From a checkpoint of a small image classifier.
Training: 13600 steps, batches of 256.
Data: trained on telescope images of galaxies (Galaxy Zoo DECaLS), 88335 training examples.
Rows from block 8 of a small image classifier, named by matrix and row number. Rows with one number belong to one channel. Each number is 128 + 24 x the weight over its row's rms, rounded and kept within 0 to 255. All counts start at 0. Numbers have three digits each.
After each channel's rows are labels from the 100 images, of 14848, where the channel reaches its highest value: "top examples" is what is common among them; "patch colour" is the nearest of a few named colours to the mean colour under the peak. Only what is clearly more common there than usual is listed. The data: telescope images of galaxies (Galaxy Zoo DECaLS).
# convs0: first 3x3 conv, stride 2 (model.blocks.8.convs.0.weight, 192x112x3x3, each kernel summed), inputs 0-111
# convs1: second 3x3 conv (model.blocks.8.convs.1.weight, 192x192x3x3, transposed, each kernel summed), outputs 0-191

convs0.114:136084106107117117127136117097117141136103158092097172157135103181122124119113156091133187139109094109157137142122121122133151113083107090140121138125121098083134118142085064118193164150151112112136121126144142096104167138157145164137098146149101142120129132157112136130143134158122116107137148092143132121150103124156123173144115124099
convs1.114:151089088118128126090118095125113173140115113130132126081123146094117105110132116120123088112148145120095123115132115108160077100135088103123107095128085133154125098123150139081129105088093172074112102099155145129111126101134128123144127159104122156104120124124126111125126138149139149136076118104140106112139108114148150130173101135136149156085132131100096154126108101081121150123128106075108160114136132139145085139117121139136096100091126122081113102137157151149137141101116132087156188164104135099143093098148107130124128131145077109162136086128091131124095169143163166127
top examples: shape: featured or disk; spiral arms: yes
patch colour: grey

convs0.109:150088130141121160086119141095084091162146173166088125109134106140138145077098124125121085124130135132112079098112117154101110120126128097118112160131152124107148129159186162114131147133123104129135137095121139072098108144140158129126143159145148128122160095158155127141113098124152121064137131130136114082139134131125143164139112120170
convs1.109:092111115078132111134121156150127117187168138118128111075096075185090131120146124159086133126109129108120145143154129146114134155081152132097150192146156126145098094140118122110160100172126116105118079132140106118095128143098128154091114126110128099150129134115124094141097115141150137141140140113115114129165116106123123180115141126108113151161140082123110114123106119147162110131160105122113151163109140135156114143146115153145136127139141118123073159134186105135129127095139113150089089100113101170123146139138146184109135180127151146143111147123121116149153098107157084140
top examples: edge-on disk: no; spiral arms: yes; bar: no
patch colour: brown

convs0.145:156177114130154120125101167128130146157093127153134138135136110104140084156100105166151126089097118130102145090103105117118117116145108124081126140160147089138123123116159114124113104103147078155121126142125112077143121149117140100124135120165132111109142125174170083154154118112132125101145201106109118156115168114097141152114097142150
convs1.145:107122145085178096144090150103145088135108142173154140089135091122066131142121128126107077123145109109125161141104120147106122127077138111122152085153136168143121116119108084121158129149131124045188096135119085102116133133104108129110116159117116150100129111162097139131131125119131146164153115125124124119141120089107128094103144120139129082138139159140088106106144175138091097120124108146130157163163112177109107150136139120146137135155171162136112175155127150131087120102091143137099098104115109136122102112129106096143120150099137111147130130095125115105131104119159125120
top examples: spiral arms: yes
patch colour: brown

convs0.155:125131104142129151147150120131124193143157096135167165099118120112120127130130132135087109135069160146127087112124111101084097128107173064161115110153123095100152131114154141113101112132143101124099152128098133179155135159136073137123091102080123140151154126095115129119104140127121154110132113138150128104173140136118113129115129164140
convs1.155:124170140146141150110118120129120135091147125139125129155098198149122108079082090138199152117132131150128127120095112099157131151085170128097116120179100080100131148142146151094110082141119136130081101102123161072097111133077136099092119132125118109099112163090128132146149105120159119159155098171143166135159160098135126156061102138151122133112119143135119108122137124149124122140109129126112108150177108117124142148088136123138156153119118119142117095126153134120160151129126070099141145129145159149136105122114109105148159145113117148102122122159115140149112155140127111105
top examples: roundness: cigar-shaped
patch colour: brown

convs0.24:145121152103110122096099115104110134122105137136177135128159201164124141151147172125118144103164115166100131136111144114075154112140139125146095115094108141162120126124113130126121122168115152169067100129149165124131110107153106165123112094133110162124122127145116139108115095140086119138113120100125141117114143168092150164088172150127
convs1.24:151142132107120122141145146145109143107105121082104143079098140110118126119152120158141137134076094109143132164123129125126099135096117141138103159127072101155121145134153049130116133129128154097118143104140116123137132114134149123151162115132123164129091111097142152101106146140096100119158107127120110099152145159136137130146144105165099128107148096165110134187111139110173175122073126144126121145096107113097139119156140134111149125163093104124163089125189177133126155145138132109135152131116123110139109096113126086074141081075116175146117154113112108144081112145117150143
top examples: edge-on disk: no; bar: no
patch colour: brown; grey

convs0.66:095122134124116126167136114093118161103115132128109114156165130133109163129115158119115132094068141128109122138154105119122101104151149165145117145113138173132165111129131172142109116146120152107101112153127138162116154119129146133146138092211150173152120091129158100113128117099149100129162114123138139081158112125173099141130132085174
convs1.66:123114146145119152146094092129165115144162114086128174123071183122163148116111141097134127123119133129119138189118153123151137131094141142107102108118122136107133133148119140093103143140131150146124120123121120112051177094112137128149170117118136116108143163098109172135090143146113086117127106125106147105115167100094151136119132140100134143136124130121091123137164159129112074127122149158122149134111126099168133132143101091113138106129118118077119123075135162154110141128128117104211093110094147159124121114126159115141105121149138115121104144144112177139109097144097183149
top examples: shape: featured or disk; edge-on disk: no; spiral arms: yes
patch colour: brown

convs0.139:069108109105112123132120131130112125109168158124129093131161140093113135121145098147093051147103155121116137150153113120120188121082118138150114139123127142124114169078125165131099144129147116104151095148089144144144124137110100158170109122136121146163115164161144101144124110080154154115106137159126099145099143114129117105145147087128
convs1.139:104122124137140107142174103117131139139124122123153127163123132108096109119096131155139128179107107125124108154146086123105147079074116120099111132090147072134144163114114079086152129110103130150122102132126150074117141147124106122149106098117107145124142138101069124070119134118122117083102113081104157180158117116120137120063098122127107122141122119161119143092145118169153104134132119132141107111118118108118147173151113136174139173124115125119110109103180120095142133152154117075117110111153137105112155149100123149087174134105129167133166108136137137126111131129123081130
top examples: edge-on disk: yes; roundness: cigar-shaped
patch colour: brown

convs0.12:141157118136139140126162121157145158097138110107153040143154145114153166153128153133132138116105148159115125136099117123131097128101146172136131105121134143159153060120106114133090113112103130124103155141104166137117159135109152073080112155113100129139118103110133119096068135132121161146139160122115167107100136158099120117121150126135
convs1.12:147097151150160101116150137093163115150149125101116153111126128087153127157102104131122139086133114119134121174123141138141167153105178119095097145172103136117137152136090133140149099150151136070118105146102108125134138128144105141163155159125147136146145125118126121162130126134114157145165158101160142137153138099077135143117137140149133108133193129126131118155113152135132102129158113154152120114123161115176148105120137151151169104109171143150108175095113111181120090092153164154154071097113131155096132117120076143119111143142128128123114137130199097132116138139164166109
top examples: spiral arms: yes
patch colour: brown; grey

convs0.148:121143173126149125157145103141172102126131118133067132163133113133098144093148109118112135166128117106124122148151108155144110137128157093104120145093147205097115123124118151098147130110159141177190156138158137133089112135155144116131137095129063138112100149194131101107101128134135133141156134123164130132116102144131108125124119116125
convs1.148:109136156147089124144121122120107128133098135090088102132117154139121148129164150161096129129107094144137127122125159120179170103156081125158090121099155104136157124112162115056125162107159136176124150112147156157160127133099133126099128145083142148166163118130126181136141146142135107114159140162107145108112122144130119118071134128108154131138172110115120120177111124098122094129100145151144135114067096111116169116126134118146111120115086097103134124105106109125117130122136100184109131127124127137162068121126127103128095100139176132082121109127066157123120111134125141125
top examples: edge-on disk: yes
patch colour: grey; pink

convs0.39:123130108181137127109106098103132093135152138146143141114123107121159142152106172123146093153152123093094084106098092166124167117146146133105119137151123111158167144118195141109142158158109137136090135111168101101169063116141173122165099126158116096136133124177137129112110130107123149133109104144140144134125141138120145140128160112156
convs1.39:106135091117174116156185179135126116112119130141141143187125111141128167154165124131125159144088132093117105125164150140132128164154121146156134135103157128168123151133107145092137189152129159142104135167116084129142128156128104138128111095134131120163128160130132141068146155125131157097117114121097142148105129117125112140150144093155133127130094080155140132132147141141149154144134113135139085141129116147120133139128134170135101150170195132103105149124160145115142164171131124169116148166113127148122151169133172149129166146127175136093140186085144117116162123120109147149
top examples: spiral arms: yes
patch colour: brown; grey

convs0.133:127123131148164144158144116127139097133156134131112153155132104132129150096101092146146159170136118100179093124168112093133149136175132149142092123111170110156142126127152122138143127151076093076106133157149133160109164143125178117176124124143126107142144105140186122130109115101172114121118163147128141156140136114143089138147084116111
convs1.133:128130127108125145138097145133144089121101118121144160120163089136154133157148108088167142133134146116072159105149129115119106109139153123114106108156116152129121114136090139128088140101114095155115135108201109160114129108136107105123149133124167098118121097161121200119106123124154181134156118106155116132124128148110142082106114125166097106113148181150130112166128107158076155141100095109116140153121099116115118115145130119117107096081129137113109143090107139135105134132108143142158160083111129114179168109164141101158084118126117100085106156139145135126147171147149168110
top examples: bar: no; spiral winding: tight
patch colour: grey

convs0.42:124149120109161118092124130120106144114139178137122128119132114118132114129092121103113121129126141181111120140073117164119152112152132126175115107120124149109141152130161134103138106128109150119057169114167102120117120099157120105073162181118142088120125094090159131138130118136140092151133084155098086121167123145094100113103097117121
convs1.42:110126116140116083154182153114147136165137142121103161083166121154113143116142149184119166121140137112090143163154156140139093125113163159104119156115127075100141099123129125113136135139109115143108122095101130112102142122156126113138136155113106145128164161139135106114104136153131149176132150105140134142148209090116105191099096118110115111132113127104158153131153172152113091124161136156128110148129164080146132105133109154116138145126118154099112137137153166127104130105136136113129140137129105146153102147123180147136145079150134124131103141181122119148197122170106111155
top examples: bar: no
patch colour: brown

convs0.52:105095138147163122118075111134107171112117147105173102109139161118110111114130138119103139126134146129121161195124167127136104136106119119139112081132175123122140159100150070110094139128104121127118138146098121067142131156116148158135105130156167096125125142147126152141135127159125123133101114177104137137134073126090099105103156095116
convs1.52:106128110100124159109176116135123140167107119136146128097156123125129135159112110113127095123123141133141136131112147095159169143109136140074139186086122139156116105120110106091149178192137167145106092105094129105115155126101120130171178098130104129124105176116141110145131119124097152106097111137127169169128099104117107128161126156142128169117131153078125132112147092098183129119130158132114103146077148132104128130147154192119110103137127123112128128125144116118138131149153122112127178152113122168123130129075131157140168125138120112166175128141115158161147153093121104145
top examples: roundness: cigar-shaped
patch colour: grey; brown

convs0.112:131145089076117109100115124143098156121114096125075143162121148130131130135163103161136106088131125152144129154161125142140152062155152169146127145078135121179133146138134127099100157117095107152116147146110133155129157142107156105158139118120079138141141158082149096125139168120130112103118109126119147128162147152073151144126107135104
convs1.112:108150125152102130163135181138139149114126152101130108130088167130167114135116129126142127123147119167147157146123101091135092116087092133123100141146122151129164128108096154132151140118136168143155143120110118120141129116167134124176176171165146121121116106131104162138112091131087147105080130148155080135144089131135163133101136150099119150128124177102123100113137136138168113073139141120142132142156083139151136121131139091121138157142153129119118124132121123108167079109151110126128154126105119147077112063138151092143140111108117083167073067123108144082099128141125139139
top examples: shape: featured or disk; edge-on disk: no; spiral arms: yes
patch colour: grey

convs0.38:134110109115124092125174136142120107095145123129111158148181149113132114140147167126096116115153133109094135153109126123097062119122142129160133106109135132120087089118150130121145137184100155104106107101137116117100115127118118128108107129086085156167093096139196133158113145119133118125109130135152177105133111154118134091158120121184
convs1.38:133144172149142136130136168110121157119148121132169120140089120096146150100106142154120149113094162115105123178123104159119144084133138121146123166160177113160130100134127113109152136098094128104132126151132095115117126104115078117144154110166156146132162137159122142122146125137110104123130122114149124114136102144154112150125120056138099068123118107104145168131054149104146142134155093150116120123157137088121153107115117102150190137136079147128129147125103158151100159102120154148125100136138136108149191138144154113103154126110128205123115125133132084123130095152144125116
top examples: edge-on disk: no; shape: featured or disk; spiral arms: yes
patch colour: grey; brown

convs0.152:110116069148159116086136162110142147121163119129158103111137145104147145101136103112138118158121161117131130094175151110134131114156134178126116145108124108136124162103123114147139130165115152096137113117133127090123127119131160071115130109105135174149119130108117111078108107104086167168124108095085139091145106143154087109088156108106
convs1.152:169142160120135125133142148128151103134099129135140100192090140162138147140108142106178116094109139133109137173166149140100092143113132150108102125108060076152112130126142067115145161152107133152127163114099150163160099136188129157094108123140118138106080144119117144109107129094170137158121121138112110121094138092121147116107153155150117136145101181134124128130113142133111100156132135154136140103149161144095119125145140148108137133103147085128095152121083129127137105159095109092139144166142152124153146130133169087127146125139123117098078111138161150147125119111175126161
top examples: edge-on disk: yes; roundness: cigar-shaped
patch colour: brown

convs0.104:140088134177127152115132117112140110119161109112130141161132135156109086083124112135117126134115127105142159152097148175109158127102092144165103162135152094138125134062127127130142127102116110101121150191102134088140146131076119132153182144151129076134123141149170121110097130103147146090130133113130183153109137129146110131119106140127
convs1.104:120120120144123124134152150106112102143143118140101108160103117123124142134165123134175140154143155105131135140174153130116161131140122124112111114123116095107130125163171154172099133129136159134141093124133157160167127086131098116164170120094145130112128119129114124119081124138186173080152135138128136117161155168135118182132097136188105117090120115143151150140120133129166141153112140069136116151106138132192119153136164142120123104107160134185106133104143117113113143162126144104147113128152142161146139108161128150202188174147131119131155147108128121119113147144170111114
top examples: bar: no; bulge size: small
patch colour: brown