{
  "arch": "resnet",
  "dataset": "telescope images of galaxies (Galaxy Zoo DECaLS)",
  "image_size": 32,
  "momentum": 0.95,
  "warmup_steps": 400
}
Rows from block 3 of a small image classifier, named by matrix and row number. Rows with one number belong to one channel. Each number is 128 + 32 x the weight over its row's rms, rounded and kept within 0 to 255. All counts start at 0. Numbers have three digits each.
After each channel's rows are labels from the 100 images, of 14848, where the channel reaches its highest value: "responds to" is what is common among them. Only what is clearly more common there than usual is listed. The data: telescope images of galaxies (Galaxy Zoo DECaLS). In brackets: how many of the 100.
# convs0: first 3x3 conv (model.blocks.3.convs.0.weight, 64x64x3x3, each kernel summed), inputs 0-63
# convs1: second 3x3 conv (model.blocks.3.convs.1.weight, 64x64x3x3, transposed, each kernel summed), outputs 0-63

convs0.26:149130079103096152078146130097120126129118108117118157152114168137142070153061114112124044109054121120128141096109073128113144096116130128123132035148104135097176140076057149144114114091108113
convs1.26:059093087115115070084145123157144114136082146157157147105045118144150158160178110099154179087111093112052135112110159150114139131136102111131096140097112133154227124116115146098094119137151126
responds to: shape: featured or disk (75); edge-on disk: no (58); spiral arms: yes (49)

convs0.27:076118138161174165066126067151174138143169103153101155131139132104168126135176147111149135140159130184131151159180104182117138076085112163190158169085161153086113135124153088112072146101124147
convs1.27:090122124100175083075154160103147088064123125124107130099161129122220100162140179106140131177114105128098082083107142112138113150063103088126128154166115081139173113156127142132133083173071125
responds to: bar: no (30)

convs0.60:116112162120064143126133120100148122157170084109137076093139124104074099139090120177125133104128082122191171129098107126113077127108126038094153125126141082145153068113077127201107111138144172
convs1.60:103130103131035134120075141140166102098141161174104182145115139086123162129140101143117107083158119115082112125078163167091065144110066132120177179106114140169155176110152122083152152140084127
responds to: shape: featured or disk (78); edge-on disk: no (72); spiral arms: yes (62)

convs0.36:130110177121151121108137137170127184112133139170091172143125112153130144150154107174123080122175094194175192168166087131114181082174106111151115152134143116059118122185109096071126134107096095
convs1.36:126157185146139132111116088102128067103191148122120125165181126103124166119141135143110133137146126058166161155131216120142122126090107120113155158109135194125097172116142227098087147153140121
responds to: shape: featured or disk (61); spiral arms: yes (43)

convs0.37:162147107097167156138144062172115116134186100134137065141139173084098114125166078130133187119076155061133105108113149150120152063107140136082133116100119145117101124155070103078140180151087118
convs1.37:082099141171111090163122138137061135104141145061111147168132168124130154129127119059119072130118173120183109126089102083089074148123126138193149148070160109075140170137169178143112139135122149
responds to: edge-on disk: no (51); spiral arms: yes (43)

convs0.0:185162194064124102167184135077073081140109126145113116125097074114117131117111174126093147074142139079091116116151148089090098088165129084127103102071160132131125097106158128171083144141121152
convs1.0:131112119092132140149052144080145136090116136126118132160114112119153157194125123095103157114117112106026186153172038119134191124155157119090146153145118170108149099136164121123155165156109102
responds to: spiral arms: yes (41)

convs0.42:114131067150120051107185138118136116072172129120146114110097190093110156124122088140100181144012138156149138158173126140111134094098099092120131112148142101097147085140095088123107146109114158
convs1.42:160196087121175157106099106132157124149178094085206173137129099108138131114114136169137142119114124164112131138132103108182121098072115107151019116123100173151091148134093111125183114137104100
responds to: edge-on disk: yes (25)

convs0.46:131153133090097145112122144067091163088125080125170139123122130075092096193133115115104130176121081125124159082087088084120111073091127129125166100106174126076159141129110083051077135099097131
convs1.46:059131136148191125129142166130106161157202131117147090140154134135109123083111143156067145174159167128122141142110162157170167136131173102185127115133068142121160110196099169136153126195096097
responds to: edge-on disk: no (50)

convs0.61:143126114098207104165156170156156069153117156186089145100125101126146105102058131089139070081128123119182139159067134066154171148095111109143157119171170097152117141136135137144135175107111147
convs1.61:144092193123119155154090117118069141094120175115226114144094125092146125112144177150142102132116112128074122077120187163124154101072201111139124102137125108138144123074100162122134139145066109
responds to: spiral arms: yes (39)

convs0.34:135148124105106119132137156118072104094090133113098087152172098092094077079071146091152131125148139149120122157100130077147119129044178097104116098118151114214134119118081105121087099116201117
convs1.34:133089108179162123123104122147116062104113164073106118150165114094146122134168141103129111149113125099096112108129169122155070128139138122115048125118097105157070063105084106101095154190193183
responds to: edge-on disk: no (86); shape: featured or disk (86); spiral arms: yes (74)