Weights of a small image classifier.
Training: muon at rate 0.017, 13600 steps, batches of 256, held-out accuracy 86%.
Rows from block 6 of a small image classifier, named by matrix and row number. Rows with one number belong to one channel. Each number is 500 + 50 x the weight over its row's rms, rounded and kept within 0 to 999. All counts start at 0. Numbers have three digits each.
After each channel's rows are labels from the 100 images, of 14848, where the channel reaches its highest value: "responds to" is what is common among them. Only what is clearly more common there than usual is listed. The data: telescope images of galaxies (Galaxy Zoo DECaLS). In brackets: how many of the 100.
# convs0: first 3x3 conv (model.blocks.6.convs.0.weight, 112x112x3x3, each kernel summed), inputs 0-111
# convs1: second 3x3 conv (model.blocks.6.convs.1.weight, 112x112x3x3, transposed, each kernel summed), outputs 0-111

convs0.6:514464487504504548456518509504450504516540564566464463539520429494454472558572413527475464457520457554528333493608446523530402539449475483580544420512554442448467440534530527495478483545487477500422420443490506446429397522528505448544482497514498564442488528510562359548410545542446539410505553431457482414550533470517435534469489474502
convs1.6:500461449458424467568507594492531551481445548516477400560553469461561462487522568478556551432499568494433417564498501490544491440463456428470419576470433593469468421475548458578496490500504413561523483485504575480479484554483461456540524470549385525490434468538490500412501585452473504423455533594400626531519485495528473474458526461472
responds to: edge-on disk: no (80); spiral arms: yes (71); spiral winding: tight (45)

convs0.10:486540526439490487451540497538480488494486515464469549481449458436456469450527463516398521490597463457491500482465576431530418527404497393438490529494447448495421504608520640676518419495469466497599503475435460500559462497439554467471504424478473549461486440546548486618533514536512467451442543576513443472480518464514511471476470530554
convs1.10:641524494499446438551497594534429478512607552383476456570422584486424469516519517458419546548440446518485471456553467453450387560456517472494535538457497528490427465601452474557458540502543530541469543507464468458501462470511484453487426478580486397422452510484464599462469542515493492448437544571510536483533533447470516463497425442499
responds to: edge-on disk: no (78); spiral arms: yes (71); spiral winding: tight (49)

convs0.106:531623454501523517556431540513460518476542542568533511546510545583564493450461476525452493429468534496532415440540454547550399454484588495458557459565545537470510497638561542376533467425513438522493527427489548554482484520556493550451413509484529529530614525409498509414527464417504530434497458485441480554482578549501485535505514580528
convs1.106:517542568472513473451553579638475488541420535532550505512506416534517397563518478528498521436535484509480587408413548508537492467579560442431492480563513414480581541555448430490453445524524515557504547483564463557459569547473546556496523493476510498410525550516438569409534486480498512544487382474473433518500558507498551431596412474491
responds to: shape: featured or disk (72); edge-on disk: no (53)

convs0.44:448478555428488496518432480500413549518591487496548489518449537471515421342464479471520573481490525496478490555565429490492566412409477592441514525489474381435456482534449520489584460467499554425533475589493576408391509488449533545468520556560499507512465478477448454454591450520518525528453443498500548461547485528545501446528571593475
convs1.44:397329498464401515475484434457494485466476498433485547524501546481591510471511460484517514516499488450452485483473574527558590568557482590510501510562451550472505556456516476524461499451435562411452506519563500600479429559537469464545377531487512507561485487471529448406581429557498527544495504550422468474455402521479464505601464520551
responds to: edge-on disk: no (51); spiral arms: yes (43)

convs0.3:549508471509470504416496443459484508466540458522551554591542501458621526495427552463440525504542568521453433486484423546399541616475497512563517499441447554556493618472465515417446440521496542488442472484531505523534524471504492501526410421442443523513498429533589556563511471411471441443469419482474600425567457474562460583501478548524
convs1.3:597511511538450446488484487489470412489540560556604492518472497503453585476411494491501464483438430516550421473537476466555549500602513544411613395479528551531558519474479469438506466526464559435432484556510579456511501544511452469566576488468644473558518464527493458465530512394538447549451483468435468421476550395504500467545544471511
responds to: shape: featured or disk (83); spiral arms: yes (43); edge-on disk: yes (32)

convs0.75:554563493543496479507509519558445531468504549472488542522391479462525447543504477491515497519506496380546493392526450436447465398492500438487483460509518465498531517463437505532440422600487397456534580474457514604397573557495465548490379582635430464450465470472489559488480479440503482436506531478456527484612556490563552466496504479454
convs1.75:474477530465515538581580516469534494492487593550471472433513376468551451573534536435524518493533429511449486403497509617449586479489486508543515659520479580499508528578537550440469453532421509430452413565502505512536450491490483468477467548450481464478468562435475409459499619463451463547527495494423547507511551414529542476563493539554
responds to: shape: featured or disk (86); edge-on disk: no (72); spiral arms: yes (64)

convs0.76:584492533440455456410496493490518455418555524456485544519417521521386499506468556457450443482498428434475523507597472523477489483543473425420498496374433510638493526448527480554484492476432474445542546495465536371475497439470518413539494502463473545482453560533525443486566537462475505574408540461509536468416486509567436410558545479452
convs1.76:382526556437441521526530570472491464541352428474430560501466449507491392501554408470525620493440522467546527509421445471517522512475502480424503564459451456443435549509509476460501424567495459447514500489527489477505525475477447507499385471460505518457452576481513519549438527503549572536442478455496495549455430548409490345552497497491
responds to: spiral arms: yes (42)

convs0.47:461433529502523414531534482538453519486551550539454611378460523617466525411569425584457428520510418465527449509498412495480428502518517483449464466432524418459500540437511487502474482412448485590503463418544499474442558540414515513462425515490521489517420486440515490520392522521485604505518470463490429524448465594488543473524510424549
convs1.47:505496459443504553495548547589464484423447512587437500536541604481453445530469518539477481569564510538406445522486551477484431436458464540585521486450476497450464423573459475610444561439505461573469546471497564446552564424499490500486479551464502443513521411516477446499469506469421484496494441518492467381439491502418485580434533427630
responds to: edge-on disk: no (68); spiral arms: yes (59); spiral winding: tight (40)

convs0.83:477542442531543432567540566464421563560472551461518573549532557440494543518472512591545491511501490548466405465458503504432384509529464432509490512442535416475561535520479494463475466579559417504500448556406561564427493416371579424529470490592422493494481485512551481548528449509493399535538452512442526552496456422496532501528491464430
convs1.83:442558496605587522517598531537479434465434436464506451476478458476499470487540498486494458469487539476551479560544521582408447437459492545395480526553548561565459414445469589595453491536497543456465449619414501477536438548516489564490547444423436537504481532471492519560537512514485441449539540513487489423490588497413483559564572566565
responds to: edge-on disk: no (87); shape: featured or disk (87); spiral arms: yes (77)

convs0.77:472433438521466498450492539401549523552552519483504512477480544533475441434487478510481606564531437614538512483463432503577494544511467385523450569483479465575410447463566485501532485496415494478544494511418508470489608559480455429466524535500520491480595539532517375515524407426502507560527581550459538541435391452498469525459482518409
convs1.77:427470532536432538443520539339469447510472521540531482481455538454510467515519515507579534584562472473493526414543415472472535553439570504541479525550497541569494611521472512492538518497504489536541585546459579479514541532530562443408422425505517575406441434653525494535474520485533524448501559398544486525465542544457530463463441460542
responds to: bar: no (31)

convs0.79:567524461496497523482502517490509494449441447537461503443409468474542466466541380434454588567459568498450551497539446465473520475591514490528403435576474504485530511418459535580522389567484521430552503535534411585469628532568443436447503457476606552548449487473519481553542517488536412491505551539485439521465542431512477469552409490489
convs1.79:517406584432425489528438510528511475527424506546486523424393555484440564561544477519517480610493493453460519547498541450558459544555486469483455544511575457422473474471511503486528493482469482413444568504539455604562457345563524492478461578441514519450519588472507461535490437448474502517489434524584490462456467426491483644510531507447
responds to: shape: featured or disk (86); edge-on disk: no (69); spiral arms: yes (64)

convs0.92:542550563453385473560560534464461625486599524474468506437438534552427471427528481462555514513499586490505495502512540608449337447479480438466479499455515464451487477453457479499582559521556446513485540474436550554508407545434518477511522536524486561523497494439421462441407481447504498561563549602479539491412521554514526527501462491466
convs1.92:488489505470482501451458469563532472552504530479588477512420435537542389464552476604514443510404617505563504464539574498557456552460502425543560434488468486532431513549452548447466508528440562526439578447473499523534484534428533565585420463442522441604523450524500513446503498551431481551520471497450517477485509505446422604483399434422
responds to: shape: featured or disk (72); edge-on disk: no (67); spiral arms: yes (55)

convs0.71:457510522447485461446492467489502602464459539502479494511483414476571453477495542510403475438379430454456535490470584444547508441494485463504467447548526511507473345436519488443461571527523524455549454547544528508552521580471374411564536521464498579536524515532521516443471556427534522462452610480414514513532452390531464476527477407524
convs1.71:486556435491481507423547430499585469505447497590459483449496512510570477497436493437522446362397531561434528487496537494508467456431549553510455579506456460543447454610486558536488485502384488500509426432407514443523473484491441398463466558497549523483581518509427490398574440463521442535491500595480492466424442494495484538545490568513
responds to: shape: featured or disk (97); edge-on disk: no (94); spiral arms: yes (85)

convs0.11:656524420501434419532534534442481536407489538491503475468512525498492497439482513599480522533542592538480452434580452477541477498454441458502557449439464497494463486585443471483379524418581398432473550440385520505415497495418486507492504521479500431396514537495504488538569433545497482523464417489540532471554510446548529499577497547486
convs1.11:413447441556482557464493465460561465576482505510447471568455586493439521475531423532510446467459447455514523472503505492472538549396378499428467541477465572478496497456556521484494501481644481468501461538434620433443515596387472551518585513467510471408480500496527447510477486568536569508535605512558455481512487402473485450533438479455
responds to: edge-on disk: no (58); spiral arms: yes (52); bulge size: small (31)

convs0.65:481606537458438520500469419491483468513443449541457569551508524490507458504576450479420489457508474451498514503549523534477497474512480463499563446453476540522509478498556481573404469508429429560454538577460573506459505527537491506524425392539493494484472487356530452506509478500493734538480454527490485419550600547465488494480420558466
convs1.65:341438542456515510416498434464444551540408434501428553511519498388567487451456542494485550484441517441413511466437463430431467514500503449443570465474464463542400535472452440463498435528537474448466417422443433533508507411551570418523452466563593518515511447466493480569520525536493550468477481452505496387505516523490442485548498499492
responds to: shape: featured or disk (65); edge-on disk: no (59); spiral arms: yes (46)

convs0.30:481481422461464486568487466485485505502497545417491468520503575468551498453519513427483488545541449577504511409467516420491500443509542522550476536473561506393507567551449412486558431380597533538378546485538509475493586511485548516470425514502404459484521479506465448429526442545524489534361497649467508490543576465492545523534427541464
convs1.30:540472520469521563382605463549533512471515558476509484430514386514542412555491500573575581517479616550405563529537468575463519461510454538480528562623409561383521552570520567534460554500562488490475438486497468511533565565619487495494470473470517453590471523483537455461461467494451417502498526509488449458530482506522455488503519497442
responds to: shape: featured or disk (90); edge-on disk: no (81); spiral arms: yes (76)

convs0.54:514499447525430480448482457505543524448514476440531478583417480531528452456492502378507447428572517479424395557570579466456442542440558452361484504489434527488520496468428518439512620474474461439552434443503547488418454446452529502486475521470463521539475541503451512482483461530456501509562488494661481451412532576525514486552498473576
convs1.54:423495546397506479494528489537533477478418450464408547509479521484454492537576403551435550441437487446485490459522483441526450523482495476382575572472416562483472446516465561440514484499553440430438512483547419469426530421488511465546420487460426514501469465505448450431466498452563515486577547430490528562457503462495482321530516537558
responds to: edge-on disk: no (56); spiral arms: yes (53)

convs0.13:525491441424569556429546574463515507415449476471472524558505492424471506400581457528357517532488392528467496513565492561523481570512558487530486481532468587411487553524501505523500459478416498528531481515476491520357473491428492535454633487542493484463544505532514497506497559547505491520526482415448502536563459437428486408412504388496
convs1.13:513619517561512494471526504497486506428515591427499488490496458533445524504493526527499452536511471411456383475528470506544463559519488480547489449514563505475477473500472526430530485590509543507468513383567464426394560459473430469454498579556503538493402493487511585527661506527412404443489429456458500558558436518437419438475472540537
responds to: shape: featured or disk (88); edge-on disk: no (76); spiral arms: yes (63)

convs0.105:487538466502437460512565480549497531483505442472460455495501529484432423472522491447580499597457580427441503564591526452484568528531499455430445460422474544536507491536450467462493517554504461447500458446534430559496460481517463494500522531502630461496466675523535453566512523514534498551486528550472441557435488465479466533713486515542
convs1.105:524472403506500465488493527506492512463456428539466513530559526472494526454534402519426518553493516489503510523552496482619507534590582456418494515499549616504523476514465453499517525507497409511466596503535486561457501514449508490500421457448538499513426628437530429502466498483461603415452507480437474574479497466497483721463498523556
responds to: shape: featured or disk (79); edge-on disk: no (71); bulge size: small (42)

convs0.50:456505475527508539527535534533488517545459600498573395545565488577552503464524514403588549520373556512500476431465481461440531468559584515490431521466530569556513548550390450448540525533576525492501539535506641491544467482525557427542548521454394535489516551460435496480460543507469516481542538435537553495484533462542477434410481594572
convs1.50:506512507448428505559504384562516586575485536476593527510570510426489509449464455500472476603411521429491483583597502557483541478489523497509597525445459592482502494505514459482405396567510492515486486496621437539538437483458516389514527506415559505504494480570430462521513530471580429442489455447486479442463481468432440473507547535428
responds to: spiral arms: yes (40)

convs0.33:509541525514461518473465529467563469413543492485589447519487507463479411567406474418565508454445419478527424501544472457507416371601557418433494463556470498551484497373537488460566532424462525468460511562506493478619452557460546482584446450519462491509549481497579422446500546449485585477445499495474523523458516585543522471452538466485
convs1.33:433654530503437527442478457549554540561513455512484547463474473452478571469563415531461538480502460436503475435480452476456476524480515495354606498534444533408520483534569454519428503491472481416459500528537446481540582496395423500474508478458537558509456522528599537518560527488440546478474601531548546509553524430526421531510445547588
responds to: shape: featured or disk (76); edge-on disk: no (71); spiral arms: yes (58)

convs0.61:516535540494448424519561498465508452477426399569490439561448532512560443553629480429542537462502564488421519508452494502492448582509526443439437469515546552541533569511593532510457446567441383506586469526536479450431506477429402537494542585500519436531557561517575483463451455529494434512562434498421495443502520515527543467514406463462
convs1.61:359538425465525445520510523584526508434429464478387573489592597503564446526513460519374494503535459442472478534512486491458597534515409580506562425524497572465462471514434566452464532487490567528539494520538498494516479541450478596509461532504512439467526416538516478471561486546495406586460432463518470559478530435519466463526576500418
responds to: shape: featured or disk (62); edge-on disk: no (54); spiral arms: yes (42)